{"model": "image classifier", "dataset": "capsule endoscopy frames (Kvasir-Capsule)", "train_examples": 42238, "image_size": 48, "crop_scale_min": 0.5, "horizontal_flip": true, "translate": 0.06, "targets": ["finding"], "num_classes": 11, "arch": "resmlp", "norm": "layernorm", "norm_position": "pre", "activation": "gelu", "mlp_ratio": 3, "parallel_block": false, "inner_norm": true, "drop_path": 0.1, "patch_size": [4, 4], "conv_stem": false, "layers": 12, "width": 192, "mixing": "mixup", "label_smoothing": 0.1, "loss": "cross_entropy", "head_dropout": 0.1, "init": "trunc_normal_002", "residual_init": "zero_last", "optimizer": "adamw", "lr": 0.0025, "beta1": 0.9, "beta2": 0.98, "eps": 1e-06, "grad_clip": 5.0, "ema_decay": 0.99, "steps": 16400, "batch_size": 384, "epochs": 149.1, "lr_schedule": "linear", "final_lr_fraction": 0, "warmup_steps": 490, "weight_decay": 0.1}
Rows from block 9, named by matrix and row number. Rows with one number belong to one neuron. Each number is 500 + 40 x the weight over the matrix's rms, rounded and kept within 0 to 999. All counts start at 0. Numbers have three digits each.
# fc1: MLP up (model.blocks.9.mlp.fc1.weight, 576x192), inputs 96-191
# fc2: MLP down (model.blocks.9.mlp.fc2.weight, 192x576, transposed), outputs 96-191
fc1.330:523505540598468523497471491517482569535477471464507435473544454432517488492532505499516457552511426393448404448539448503499529509547436486514547512528493496486457472489482529524543476481416570489492497555513512516499514429466582471513499473482508514524453538585493486356507491487470564405
fc2.330:475576496583528473529492512593520472423513483482436495434458468454530494479484482438539528446504461523549481551467453410506561481467527449461449489498483483430533536490503555521521479452484566493534462477560563546523515495478415499471533543515498546575406527528444514475515508502475600452
fc1.331:502434485551538453491493435607482491491441492499503482536510531451583510481478510484483493523614483510538516482458506478484530507523520522450467472510464465458472476512451489478498490557436455493453460445493475524461514495468482474469504496527484551501514560477406499514522572515470459515
fc2.331:502513486591536527510518565587487552533455475490505473505478435474550427499511500480501461540451518467526476506549542523465522487575496514409521432491521548485561506473528420439505440530441524534519520487459556478473507556480532500428521531465486467548487513496494496512434453458487544470
fc1.332:507510503530448517500529510521471531500494519493536467458518497504510516456455515508474506505517489465521485478471482484486511489508449492467458466502491519524479489486500486523510514477487497472468516499516503505461479461551546510534514470502510495523486516511524510442528476503508480507
fc2.332:507512486533506513486497518535474515506492467508516496501505513456521500472465472488476479502507516487489501476526552521498503482512469486458492484495467534476488526512500484501519487522480531491502489497488504502472519445513517500525485525506486495517470507461488471464504515505518499490
fc1.333:519515506531476502498546497521496540506490528464520452459523461493520519467470523505492504517517489479517471507470496485496513486483463500477469466526494520525492486475493485527502502487473489471461516503520494506458475468526553497521521459515518505538472525507532529463518461509494476501
fc2.333:507515484536518514483487519537477507505494473504491508504511519462507497464456464486478482499505517482484510474527530546500496478502477485468488498505473517473485531501507483495513490524472539500513483490477511492474513446505516496511488514521488482508480507477486470463478511495521518506
fc1.334:540472522550495413461526500573559464531427514492593455482499545458451422485549505452497437469518534500535475505532514537541459461573473417478493435501437499532499528543495536451489473535547460462482497493479607473474477415495487492509530429493582475500449597426419488463468515488515471499
fc2.334:464466443462558522553445510473486512538581403553526504498480528492498494460502466479490508494501511520484557475485527480449517564483521501536545535497507500455501511448549532470486432562487540581513468491449491458495542513453458484444453509510482468538516436487443464553499549481454511483
fc1.335:555439525555451482543521441461541524567432535472557426466469506428514517489483535575501549481603465500465464468466501479522554495444480458499445518551575543484511503537435496538565475373477563480433528524551527491502512483554520521545487456560487508518471531462549514465551497514530474503
fc2.335:496386421520498494572436532499529545554552466506555492563443538398524553398553494528483515481445547435488518377467553598545474417447478592523552575532546444486424491514520458443499456561535506560586454454437563440403488480499496496445442460534520444491475497467525459529405528455491441581
fc1.336:544499490472501448544526467596467520442539491532489473494516501500537474519496500532502425558470595414482492576424644452533537471487464505494411429488470570484526462487434378495426429516522559479559518532534489458489504540498531626521548423470489497511492516435516488453533515580531515578
fc2.336:503605424529538578440468563496457495474478490494406538497418457566399498450440439429557569421500509526431496427533547491519505515564549506506499430488515439496501547490616532477540460515434569544588456494539550437503512408442455415382441596539451507475512528495443463496462502476556614453
fc1.337:499481517493444514483571503514458617492457537501497419441500495443577449499480512494487470548494488464531479422499523498507474510557421455499481490497552575566529481518507469567515481462396512391483477599519573526492473439522536485529531538504494489542486540482598506477488426478524524505
fc2.337:440465433580428513567510555589543509500514496482507534459467435542551499479518498448442509429465526471541470491469510488458544449507439513498538471467476497496507484452546510475514490540499502506519560493505555453454494516529480499528540524517561434466480537471502448499484499461474468431
fc1.338:530436559543383492513562503557539560587496468473509503519534457522525547544512477556513425566474540427523444541442484465452538422477519527413524519580519523540486479396457468496457444478488496476500619522409450437455491496547493528503508500452565422546454556512523486535491455535550462515
fc2.338:534529502582539554443487483595467486531516440459464536509474520463476467478478480468545505488507540459477421507562571508507487501515572530478465509568464508490492488503555543477532446569473570497518465516464536491504466405398475430464539516448522527529476575501476475501408504496542522489
fc1.339:518509505500536605474474509520484516476552547514443468488649409542468490505492472496464508547548535470614485552395508536514527517529560539452463487516541482500544469398526426496611582575355501511515529433479495503479507531508523465539505494399503477524500450589591522467586473470453458471
fc2.339:476517510519591485511486429530391496550531461555564407433567561445463485587431416586540523497530493573507527539546435509488387502475615595469517474457616415451540420461462438476415546452481467611477463503426465522558574496426440598403613371415430583508565506537421505528567485534429610478
fc1.340:530508501530456603507582483529457499447497492482461534462486509535481520450539552527482519489543538534527549516438484541484510517524497529476514425520527454574526475366432526529403515434430464487483635552516528491488429500496575485457492496488562542462551524450537479433507482467457397564
fc2.340:394544486417508508500492568470507435426540438575436532507477502635530461492466456453496435458446530575482581522505531478409463523551487446569511455395424494491487544519514601463507477539537504516546536468495420488553562508533483531513500529483495481451533453415455419490517516468568504453
fc1.341:491497559480390472497542508545552472466540531468522523451514511596529519481513457497389527516551535538570526499441517456474557487537553442481359506489439562480464497444545506507518540541455418411544471544504481494430408486557479538566474547506489474535521557454467533496513437508504477499
fc2.341:446571389422467560552560571497424563471472487465415554466412449594496482433589572412479489453444470506547598440489478533437529546519478489564510534470511464603601499382545496508490422530475440418541546536538528455488438597518554470545595543544497425464619507497543464539462402396486437521
fc1.342:509502512533441516506523505517472525496492518489524468451519495501514517456451524510475512510518482463516488477473486478485519483498449492471458467503494518522479486490500486528512521468492494472475515502519506507465482467545542511534516463508514494526482514516541521441525476497507477499
fc2.342:505506487538510514487496521534478513505490461510506497491506511454518499465464471484474483505503518486492505484528562513498506482506466486463486484494470526481487525512501487501519489522477537488512498496487506505472518449511513500528488516513503493527461508464499474460496515501518493482
fc1.343:517436521498545537560484489490475489521443482512561393503502481516542474485532565536426526578590509494546530546396553497566533500583508501456416488519535471497495408411418456527516432502455475472466484482442473460475486515512462503478485452446481423516538504553523481510571449486468388595
fc2.343:469483509545581548531518461573419479523457525494572444455511516386515461561464447549494577536545473550541499518593447508481441463504508577496531437464574494406578447471496413452448537464447438566432470536477507497523514524440462565440598458426444600474543527552402535477486484524414588448
fc1.344:561516475507479534509573524514441539578515559530520506515530423507491494490465456567504433591528475438482513453542587532533467474550502509352492465487524561583549477467486523558517461502445471532528578559460464491484478436492504485477574453437435430531452496396542577498499432503528483434
fc2.344:575559446592525550429478443576429469492419477413487510569426480452493486482459510429546551479568457527451421503550539449557541561464514459423411475583492471495564529549559440517531464570433556457502439548536552518501407489471485443467483544517468547550437598487462539544503530429569534458
fc1.345:558463494498519543498581508522465526554468539459602510453500403501478483480463423485504538496566513471559500501526468472566534493558499502437489478527513478551508451482484477507468500490545435534523533548461445457509480449524519446448489517428522457531513510535500546427561425537479489455
fc2.345:500429450523488459551445488500510540561537515517574477586456494431513575446549527545531544496453538480470494398432497541522458416444535563505515568498547457495413476542515463458465509554545486543577436433486519445405489444545483491442463482490535475548478503472539468494485535464498452564
fc1.346:518455493462496495529473470511414522541514478435516453571516419474544519454526480505455559483578597372457445431465499501506439462447494552513513484555498520452505520505563468594501528453490520506521444455530528419437480465505526482533485529547460487544517511436562464504489502510511460534
fc2.346:558482478626504482517500449597500532538470491460478481487447455421577499520528546512501554480516489480488476528455499444482531537454531483428479507540550491515529497485531459463495459551471486479492501466520501473496440563462481447465500518507516542548477591514534547541467528455500531503
fc1.347:496449492541482485483586543592581487524472445522510502514502495493563528452546494459439467548479519413596497553444516606478487420517472533447514452451482517513452526416442493475450468494479449462512537468441551491474519515483514522477584493526608504573491545518524550481468505461506431523
fc2.347:554512470617584444552518493610547556465382515469430539486465418394618504514533502452491528499592449497548427501499551459483597501449521419349519476584477612455556581460542434526539477480419469539470498494498555497502502564412408483487512572585426586504395545505473555546510552516449519420
fc1.348:525474439512495539558472480536480536512476488508515475478563502530548537506514447514535422517523530526512435495527487532478582504510470558445519459503516436573455404398476535568498440505456550462496587551439538513488502454496587550474538474411468536492536504559417469474496463582450548537
fc2.348:489511464499559463504421474481482483472495519568487433473523558481466513503440460539499556497508447573467532535538427498482458496483549484518500491457498473394514526495504467498451574500520503585474449445456477503497564492508461528501460477523444523463542491463410476470598565523494526523
fc1.349:506473552527352511548520460504561459538520505480428493515552526541493547482484523546497525529538499409549465543457448544429514439471498511467437478485498522459477501469489540580490471432451587499534473468454484473509508443512545567554589466478597460602532497549479466476498485485525525514
fc2.349:508513422499548470555551538486443509479445521450516527502457461481518531441522477459538512463511483542531525449518552517550507460448538487495524479534523548533466532439557497508530499467445478575477476434462551496459523516456465500421474525544492507503479501493497486517491482464495465524
fc1.350:520503507533456510510531499520485527505495529486507470445532477504513530468456527510475506511518473474517483494464480480500519477491457491469457470519496514515478492475492484541513525468481488466475531500520511513457476465544541511539522454519514499528477519515537525448537468494497481491
fc2.350:514511482560510512494489515554480522509489465515500498487511512448519501470457472490470479497509514483486506478528553520496502477502473481454486496501477522479478530501497485500509488527476542490520495494477517501467514441506515498529490508522493491522464517472494471459493510494518508496
fc1.351:492430522517464481531508526564589431618536469514538455472511481452520542527495420476476473561482502451560411512524453477490513470463454532473502462566444572474522447467497430501577471547462542506567549493408491478494493531444495570526507540441517526570436511483447474476473497555505563477
fc2.351:571531458591547517542455495582490560494496487453512588454497464445531493467502547475465536575511553485468521427478568490503495454550535508428492545539506429459484506489532575445480490554498518493513491502417495419472447438484503417453491531522428472496501543508470485520432492468481515516
fc1.352:544518432551485501472480434541470535500483556470483512521524453437523532476441543546399512498510460486464494494428476543466528454459492495443424521533499615475491507496456424529507508479484510479395479467540487434496464528528516477571511537549463469497459475466505463508522491507504559558
fc2.352:438431447563416497553431520542568478510551459557477564496490489486573534500513515519471439523459541467563537510454475526446546466480471508442521545480425443463513527477431560495452486492573488485500565455426540468525497519495399550505505425532539399461463443543480529497525528547447422545
fc1.353:518510512492433492516540552467484599522444538486570538520482495549495513550490491537519547470504518471536409466513550442481504481544506443444536427528503469534466497532484516519525507464466474525522588579472470544522539467527499488503462533447539533490410509584499477529560525483531525485
fc2.353:508492548532522486494481493562556417421455533459518534482515425466536506556520471513465515495507497519522464541442494460545507459480480476501502473555451470434483488549463449523524528454522511544489537540565593520546528508495434497490510511505513566521471482527521533473522513521493492480
fc1.354:507491468594437502486501543470456555484510475467504512460516508420549482494408503482416526438520511516523401556508510472501520450508423505503494534510434457479447462571524563471579493446588512458533539484586514546489450429541494521564457457502566568466409524537480538448539507605526509529
fc2.354:448502471468495474492500529503486472504577447558535536511460507540543479474506493482486472461439521533510546518495469517453423474539495533512511509432507484506516504490467538428453461535575495485577489452504479496502553484571536574475575465474468456492548483486449463516501488483526504524
fc1.355:498397495530380561551512471473512454559512504513449443520510519489509539478478514565439512481541495358500503500454490596417546462504497518466472477468536576508473490499503514507532523419476539511475467469500471495489519436482527575528637407494565455564552477523482452450516487508507562442
fc2.355:522548438504580453565563492510403521498439517432547470494470471455537536470528493488561540469553432575568489525541531474594515470450552506463515463550584521529477482405531482515528517446410448570466455478499535556416513537471479546428474483527533548559481544525480486495530445501476486510
fc1.356:497533592459493609519536538467514449459476582480473439534554482492498488426508555547538621480512432499540495475525430500522500492558407470521471462470550429491510419514468520571548480428542461495505565537589487532456488419512573423478529510443553478491544500591526553419493423499569538519
fc2.356:473466505456517550520492504467519479530561487502549534546521564474505546459459502567473517521434466476540515510500420547496498442488492588485504560451518437446470463461405576518493513480527456584495493469484507543476492543492509497459546408431504454421528429544466491471529470608510485500
fc1.357:552555451508466502513497505493507537523567511527436497437481511555464525473478532478517514563450491480557481612520523440540471503552450514464497441522428456437580518509521530551502449397518476490558626466459507566466530550570503498506486480520566465445458497517474555519581519573476478527
fc2.357:482419573448494491471404556435542522533517536538499455487585495523520443504561406549445448549489531515421582386510490576473526619515415491528543498463504504453452521531593421529479555578473493515402542573541472395479552530564495468517463533552398441462552393466534499482467553516520557501
fc1.358:566507508536505483542584483527503542537493568409556475484509499457504467462473484501487514530555518449535536475478499486503534492496476493494500508532489555552522480467495471494492444518427535467447537560490449478483431496509606475485513492523530459506521542504499490420498455461464508466
fc2.358:452510504475495513475499551493459487513542475579484495546520566513497493465450450486485439520461520534471560437525505566457458481545458516482504502417473504493461522501505536513524507540493520517512501484478500498465560440557520497500489515468499454471525445447461431455490486456532521500
fc1.359:484484489524480549509506485512522455607472480519507570482496418528498524507419473525533529549543477501483494559449473499506582454533535484366454518459494492569457458405433530529587440525445566498494601433464480474502474419577495496508530504443495474495517505477494504550539454488565526456
fc2.359:500506610461558477473462529502603483458433583503412473502589476488571472595521438603424484503485471510400483524400540464472538474540445443472496400496487593472464509537507369542588606449461469522454548566592461526486529503567461475560468613559364640513461488495585514583552513492511602508
fc1.360:496540539557479525533500512543482550535442538486525510509481533449508583524513465582544470468462517482470391486526481542456496415514456500426529483502477491547435512467473472494523440502479475497453554519481477504490500467554542459466479498443478452496436523534469451495510524519557539582
fc2.360:481472488528524508568549530578510458459454461515546454577440485439599548456527527477493526477462504457561535496438518538475489466486468519494529465467513477516484489484485456492576440493524460505503499453573581514406486524496492456459558498494557472538527513502516488511480471420479400487
fc1.361:535427549640460459496529508541432491482468475486608408449473520424550501524500494536513484470505452501510480488558456522493592558540495487500517503547511540451472460562479524514468534410447492496481509532548523613475505438483569498491457521476493529492560591498564574446502508538423508513
fc2.361:487444471576488430557530518573542514547450543473486472567456418449564515495595537477515499503477509484507475504483488569515525460438528493482514493524515564520537542528482374455451468503542493483518505458468548442478477599495520516452515532539489426528497576480529500569419516436514469561
fc1.362:518554447483541482510484490535503472522417511475561462544567450496530500558475563576482482541558569363483463502435566495525432504566498511438481468478481470634516433438425470635539428515540519499531495563561449549499511479469486411533576499464442510505538521513456508530609401523508525439
fc2.362:512475528510528517538426468474496452501520559490493461383545542554400453518554420544518530516520507579452481477495492399513482524497513444507500455505479465449500533549573479466504624497552478582489476529489453451500510440497388502386420533575495547512473532515528548517555595511446521488
fc1.363:506504409532491507550558558558435510499517530505497464491518469466462604372429467471469488530493458505571512425505530514500488465483455524451483473481487483486473531463458548532491524529414476500516524436450599479339509446483452420449478496523508473524465515458482506497537488530432453529
fc2.363:456510492422449493480487508489472397453487559468464484583463467567533518488504514503637496438461499569512479499414398552534485475476592532513508515502507455550457513530453556516495512490516464500492471454531568471514477516524479470430529490492515475496531477536456473589515461437512474580
fc1.364:534537581530483568471550527524525596509501501455424499439495509508500483477455543536484548466496510461544478447505494450496508520574470409464422443506566469529527509466478493547471469486490488394481524551510510465488391434530595502488555524526505531524507544555537566505477435468550483565
fc2.364:383459415484415518544525560519476462415556479522501554466447475571519538490489493439466460429432546539559509475461470535468458434509473528562551531445478464511483482476487508523515482489535493518555518469494526497502531525528450551532527513470557452407493485483508414489538484467488472502
fc1.365:471497507481482515545457507481490483479502530554515456530530519484518517489537487474531435536492510464485481441487480537497517510510486499468542494449445502519479513526542478518563499520492463500429488511537476541458543403574488480498515455545514437547507514462474500443500521498552531429
fc2.365:437492490445556517505507538417491519536627445540523540484493615489419484484496473517511503492448514542471547450507538478461455490521476528608535521513482484461490489510520593472528493521513500520546474513489424484522514496483484516483466537471478509483483403483475454540511497501468515529
fc1.366:491498512542362538472530573517507495516487463452525511498526519493490556460494487536433520478542509515517475504503461511509544496566468476459478398602563502491477537527493561511445545361426495530446515508508524535475524493619541492442500512566526439492493520502530506423526491543461413504
fc2.366:471532489569485556482547533621477516501465450504478503431468474462546427497501493440441450500518567462522568498528543483442518527551490480456522493484441495541580533446491507460455416543449533419527538544433511465539489562489572513544576524496538477535531529498445477406448443469463480477
fc1.367:505513435514468500544453524488483529489504565493503487436514493524506511464527532519536572534554414502448480440521433439518515466537466475495487463476482466518527496392449512546498559511456525481552447483381458453517506433487555547431518465583451498501517513429429501459602516506521521528
fc2.367:486467475464517530477473509448523424409542468509525590526494571467340490474461434478500459510486591478461513467517561593496493511492511487595527593501447495451478563516572512483515461510527579550511501495463476461505499431471497481493424501534495485448517451458494437455451546503555418480
fc1.368:578526535482470479524492534516493511523464510418522506411561469556538545509515448507404495561526496495476470523417457524526514455537466497479479435567444472504473537441491415541434566514474502484495492502479509466443507550501529523427463546574480508518468535455474491503552512599508554609
fc2.368:502522435524524574450465467500460500463551432515502533515397527514451480444411522422558503449452547502476516508584527490475474522526585586529480557474496451466515492493526634405456376590547582506574443414472482468548478461394531475473534438432547483469521505537447492505406515443494463523
fc1.369:519463591473492560455545529549431485521495518480493498532595497525499519398439387447434546500517479506569531551540487454471481451504491565507482518486499506481436543500572408452415503552452479494503540450460535403449484506490552426585506532473581528618456534563496510471482520455489512580
fc2.369:502511462599495503509469447566522462470447433475479491487462510441515493489451535459476541474546520486534474537503461490532578574450516416433457510529448484472561578498447515517510444505587573505482484429529569495549475532439499500504481461529536468471545516446500507485536516539490485497
fc1.370:655528524527498565526538474525448523550450561467454497500594414498492464447529572550513526538620478471523535500512541483576449500494469524436522517584528425483545451402523491501547479517445457442525637577441515459465436475474546481540481391443569553518512549503502497400553456570469529560
fc2.370:421470506537465532547557566588455560491546394557528472497430511409548497463502553464432452498429564481527565409506539519408452462521489520522524517438523531562511472492493489421506413601503513426580458488488529452476472487483568523525593485476516478534500512465492416467436459424513459541
fc1.371:539451522564481488568500485590512536494460508494532502444500500446507553491477540524462546508451491442502492412479407589504502503480438538452508549507519479526559462433453511531545450461479504518480568487554570505506434503461600553546475398471518504506484501482471486386482482559543603517
fc2.371:455462460501467452540454488551526427531513493526537584544473486541540562472499533491432480511444521453529554478452435526484499421454485529486464544489450485491534544461449480510481470478561486498539510424443518477517501537495478545503524479518470415450465493523490519557498517528488452646
fc1.372:508524558510499548511522569490590453450461451499515438462506477500533485523494491454546555585479504537604515587526449484540526502586480545525451514485487436505503442506491544546471463498477578443544518497538450571417433511548536461490562561466580475551528539545562553446481441505544533483
fc2.372:483497541487528525453436551492609443491527517507423568567496517507497574466490533541459448548407453417488506511493443581442545452551482536481495522433471438431457544523429546486494504518575486565554513482500476532504512499481520438472504462509466482415528442538464522553467495508562496550
fc1.373:518506505536472520545511544475447482537458513468472532575473483505552551500419512544510470488555555472506454463515555535531547496539493528397449482518529473520511448528478567489514538510471551504480488522486419526504491508555472544477511490514436502489466506468510488559524504514525485473
fc2.373:503504479533491551437455501494509486415495520483468537495462447496510471496455454444524532417492506595505485520524498453537537516491473513527489522487427428464521502534502463504499503470469558464519490535559548500549522497491463507536477572516513525506479492532486513453558514516513548412
fc1.374:505497441622363512462496441551495475521514597483450522521544528481452479425477550629531487455543502511492497425560525501457427497502517486471395504500550552460510527530518557439488521404510542457503576462470599521508475474523604570468551445533514422521452522538514552473461482498540398519
fc2.374:508455554440498424430438583428529559563503565506517431484593504567568438582546390584523429561484523521424517510431513538498493608541457453486622468511476510463358524527612430574505590502476415610454547564539425487429582540586457523492348595569451529501539428395510526535539530515549534493
fc1.375:490517559528490533483526499466518508536487536502494497449477579415506502510433544494458548424513501550543530477589438482475543512530410459474507478516594564503545495512463552505505445438524467492454599595506510562509465499502528484541523496491521490486473494558537600440491461515461501476
fc2.375:522548505469531508435451455452448535481522505467532531509505500533430467486497487503600523509501495481439496490539529507503467474521569538557487575514501498456491493546533531460474500523480531527540420499454424477536482422472510506483498507469453508488512530522490475507473525526535568542
fc1.376:542482547475516579529516438520503495444402498498464462442462513486499509513502534503456538543548476404527515526488578479436454496490447552489446434541572544547529463455437501560473436553457502489483560607601447563479456512494491527555507484401487563551459530434593427513516500485457535524
fc2.376:434450469424479497512416595450530456438576436571522482566459593486502527469525419490495391557414565495445589415471528553417408515551476445585631549433388424397419593532534580473519471551605509573539431477507452457448594457571488473459459563548456410507547407411323448541482548429545480494
fc1.377:558436485513393521489479488520504479424495506449546458510498446486510489512472537556589549548509576415467459492431439572515475472478475579521498495508522436506534394537463418519534553497464601461560488508485531494488456490560488504518476446463569459519499557459554459463515494502529507467
fc2.377:485546498554494554435453484560470408476578418485387534494474581544506461480449457490489493465473477557501483497455465515425448515554519505474457503503492397482489516520481616458551490518588542491539487470522519501535516465513472516471569493445499484509526484486455460527507473440542548541
fc1.378:535482402580493529545493445569519513525472522414470508545536548477513465474462507552484581571547508482510450508481508473508495441507491503481490506529575452475489457413515503466515492515485516468455517423472511494478472482477526460489563407507565470535502586499462493478501502516427504478
fc2.378:532516508542513521513519487574491531478475499496442435429521437469615461549548499510432471548556440539503529515484524469467541559539488426458537417515517502507574525484508459559466534472452446440443535555520526507508471562485460480502545559530450543535521528485487559513532488478456496455
fc1.379:517492498535444508530542477519489525500482545497502483426548467498517542488448539508472494512513459479516493501459490499517531458489458490462464476511509513512483500472480482561527546452467479468487541496509518522451479470562516534551528438536503517521479519512544535444548460493500467489
fc2.379:527502483600508518493483505582491525512471461514498490488513498430527491481450484499465483485510516485481504483532555530492515479499480480432477494506494511477477528506497470490506483534473551495524503487481534495458510448511521492527494502525503489543461536476500472453474508482526517501
fc1.380:633513508511497542530508427487550535483469598404500497490507481510463499409504582463551587532563512476519440484472477476605522456493496542527413499578514509538539520523504444494510535485430470477521487501548554551504412486462502417418486469538520530523468566503629543431516555536493542532
fc2.380:402524503459517504422458567464456467502614452612490502491504599535441454507431429486560415473428537551457586447531500556373395489560533546578509536381503524504484496489496587438550449531539498510521475458434416462558575433472520572531551478428462457459520428504447437538436492468496522569
fc1.381:518500505527449510527546480516494521496478543498503481428545469502515547485446548500480491507516460478514488500457492497514527462481454495466460476514500510511482499468477480556525544454466474468484539500509512523454480474557519528547530437536505523516477520517544542444542465492495461487
fc2.381:525502484596507519494480504583487524506472459514497488491516498428526500471448490498464486486511518481486505480531558535489516480498474487433476491506495507475478527511493476491509487532477551491521503491480531497455507442507517489527493497523501486539461533480504472451476511483526509499
fc1.382:515514508533460514500536503522485534506491518473527458451519485494519521463461526507483512511515484471520480491475493479487516487492456499470457465511494522519487484485494480527505508476487491470465522508518493508463477460533549505530516464505517499536481515512537527450526465503499480499
fc2.382:504512483536519513488490523540482510504489463508497505497505514456515502471464467484469477502503515484491506481528546524495502480506472484465488489499469526474488528502503479497516488524474537499509492496485504502473518456508513501523486522518496493519468505469489467462485511497520506493
fc1.383:469543541509469440490511401492488484545499535519479414507487489536492538522509604456524491513482507493492479564528412450467482517417495508520386517474468552505526474536354501567417531505515526379490504476501489545526490546553551586571548455453527511479484512487563548494542535541528527523
fc2.383:478547543559465459460506471566481516522459498541510472554540474427539525539457526500489489515567483529473462523502475472440485526482532469475466475495528569505562532507457474505474501556536563477476479460508497509603500517486520556515506426468478510503492552426514508508500551501513501522
fc1.384:523497507527459505530552473513506527490484549483498474435541465498518550488458554500493497510508469480515480507454494495522512457476453515477467479532501511519485490469481479549525532463467473465483540512516501527457471480548514522529535430543521528519473522524559551452536460493487460487
fc2.384:522505487589516523497478506575484516496474464512485484488516509427524496460444491497471489490506518479485514476534552545485519479501473493439474493506497493469477528513494477489516487535480551491522496490477535494460505442505512489514497484526499480535469526485498474450467510476520514508
fc1.385:491531516517483506568490496486472572508523544518499449464518543449516451479528488513510483658524522494543506539395490440502536529452460429479508519465527446437493551486490554515551527508493478492508508486502488532499505490612549461557495473563538439564517495424551480398531508459549452438
fc2.385:435542472496525513482518512496470375464611468524471532502471590475385530480466459477518482431426509572476501486517481532471395458499528533570475534466467494473501530529495543466521494501517553520544405479475513505531528456456433545427509553460500497509472462521430424549480506490496521578
fc1.386:527415525479505498609531545502598527517459549504514344556493399509580467475556552570445527469484468470566525483457487503511575472521477477480534378517449522485537538564495446495420487444530453536540558502490566521474531501522502510441500468507541471607544473484490536467555502512456461444
fc2.386:523484496453493497512539548458508515439510523458472533522491495497556527511485494503492471512464475529537510495477582512529509465482481486481543462527534561520488513483530549524504506454440454524485514500541512532465502541484459488497514545526514545518446475514522526541482446473469475485
fc1.387:485435477501443561504540541491518610468541569503541484510492386479543498471494468498535489519484511480524454501473566462528538486500454522486494486487541522526479449538510497517575504464401579444517519529538533475480515434600515423551493513476508375535394485547526527471508425455540508508
fc2.387:511479440601503522445435488606511423474511392481493516561425529404530464517465482454503517459493506534510462565508504506488461525464529516461456541512442498437509527530485518439507459572530593518515473494507553490545496498449426510524504487443538467556450560464446465532483535451525539463
fc1.388:514471442479487500540538531491450480549415559494480497482472488496527513459548542465523505507484473451486462439494477526509491461498353488481530428471489536651571451486475497536528471522529484366473561473567521469511440487550547519527563514497509482520483492518589486499483430476492512512
fc2.388:477541477511476516537526528544509514521475534436421514417468379622543462475544540436442550423500509485503478492458495467462583547546515429529492471520445492541544515454577522480497477535520470484480555525571520435485461549507526446530513549555514461429557569449552490521470494452462487460
fc1.389:523481507484442611510515494470534514533496562437508542482537522490478605416497491533464460545466468488504425471512490548497528406515484484440502485537463593601449573515510507514471476461513492503458534457445530507483466421589548472456489445477484406503477458548572539488481466580452576589
fc2.389:521475542496614517550560516529536431528410467494508453615480519444551592398473581495493542559492414391566479533505431505499532442541462566462449438484562475496468483467427440529594454451456454541516473415610543614404466511495557418424543429495572538541550502554463508467483468540511445532
fc1.390:584556530502455567485582456480622466541487498482461509416557395528494451420493449522473511450571513507562543600474536534530471512463509470497526519526513411581556532481494579434496476480463530510590607536450485435463488429491550431462480517544540498517533528447587501452496469512457552432
fc2.390:381492467511503533529472612514478533430581406599466508506421544444534518409488497463478460470399580478453565372540529556378487474572494529523549559361427503487434527481512558479459398570591550511562459457498465413506565439490522511529500533492462428455546424452406382493456523492564489542
fc1.391:547445531481473493557484446527577500519516501493555411508497487499492535445496492534495549519498539436497438456403490528525421458445461512526490502537486501548482475478464483472517482547477501490496489547516559460494485428469506497431546420511517504561450548522516491499512532498464491528
fc2.391:489510492478491505499498494477478492510519526507480479491489551539470486462477484513516512497482507503482513452474512528470465472516526484545470493479514504541494505525515586465505492524530504504510463461474463461514495446513498482462514456485489454488523499497525479532485507454496480554
fc1.392:534438547555463441448594466551440569554554464512570489433460475461530489479500517473509451511476472487495470544492558458474480493486510504482505526513480549496413509537514571513533427486454549507587463485535565544491489410495522541504494429480558544516460565380515505469466517460474486544
fc2.392:515503554516571486523490472579554503557428520505450440462539481489584474552534464504477530584552450473502520512469502452489553550497495446402504439524491508471551509467493462493477501507468443542397550530508534485516515591446451461483538495530429573551503519511475580510487510499421547453
fc1.393:510507513535454508506534504520486528502493519481518462447519478497513521465461530508486502509512479468514482491474493484488520482482456499473459466514488523522480487484497481530510511471483492469471521505518500509459476471534546509527517456516517505530473515510539526447523473499501469497
fc2.393:508510487542513512482489521539481510505487465506495505494508509458513502468461472484470478499503517482489503484530550529497506478501474488466486489500471519474489527508504481495513490520475542492518496497481509502472519448507512500522489513520501490520467508477496472458483517499521503490
fc1.394:511502507532440513515526502517483522490487522497517477443534484502511528465448531504475506505523467467514487483467481480495526480488451486469461465507498516517471490480498485539518539460485485468479528497523506511460485473548538513544520452522509506518479514514545528443535480497500466497
fc2.394:513505488560503519494493510548483520503485463513506498487514507446517504467455480489471488495511514488489507484526563519493512483500469483453480487495478518484481525512495489501513490525480542482515505498488512506464511439507518494537488509517503490529463518470507473451495511495519494490
fc1.395:505417554517498465529513519540528481403532569487472462412566537455534515471480502583526487545465527522573529445502444514551580479546472496486495485480580459480443474521489496596535473430536486483528593491478542521456489468519560509450514441553500407499482499520521599481442449467543441582
fc2.395:505503528397515531482452508404508510521522487553508461544473540547492465515480497471514455521448547472457565453474507522457509544534526489546507514484435513478492568564565556467459459555550508511507457475524399457528524495496543489529472526472471492513537438440510478534435532474514521546
fc1.396:555513485488511472502605476537507596550435498477463488537494397479538538535526558524475472503517484470534476504469499507528489490450491465421524411661582568479544512498453483523459491458466489487467559531543520499463505549515532492525504514478484469540444550491572527528531487564450513537
fc2.396:518514512611617566472440526615482499506457435522477514482516525399516423477471470515491486514500499499467581440597529594441519524572518532432522505501491436388513525501544514413489460585496543554499464511412553436490525461419488412401502497492432480489560507506431485477371516476499571522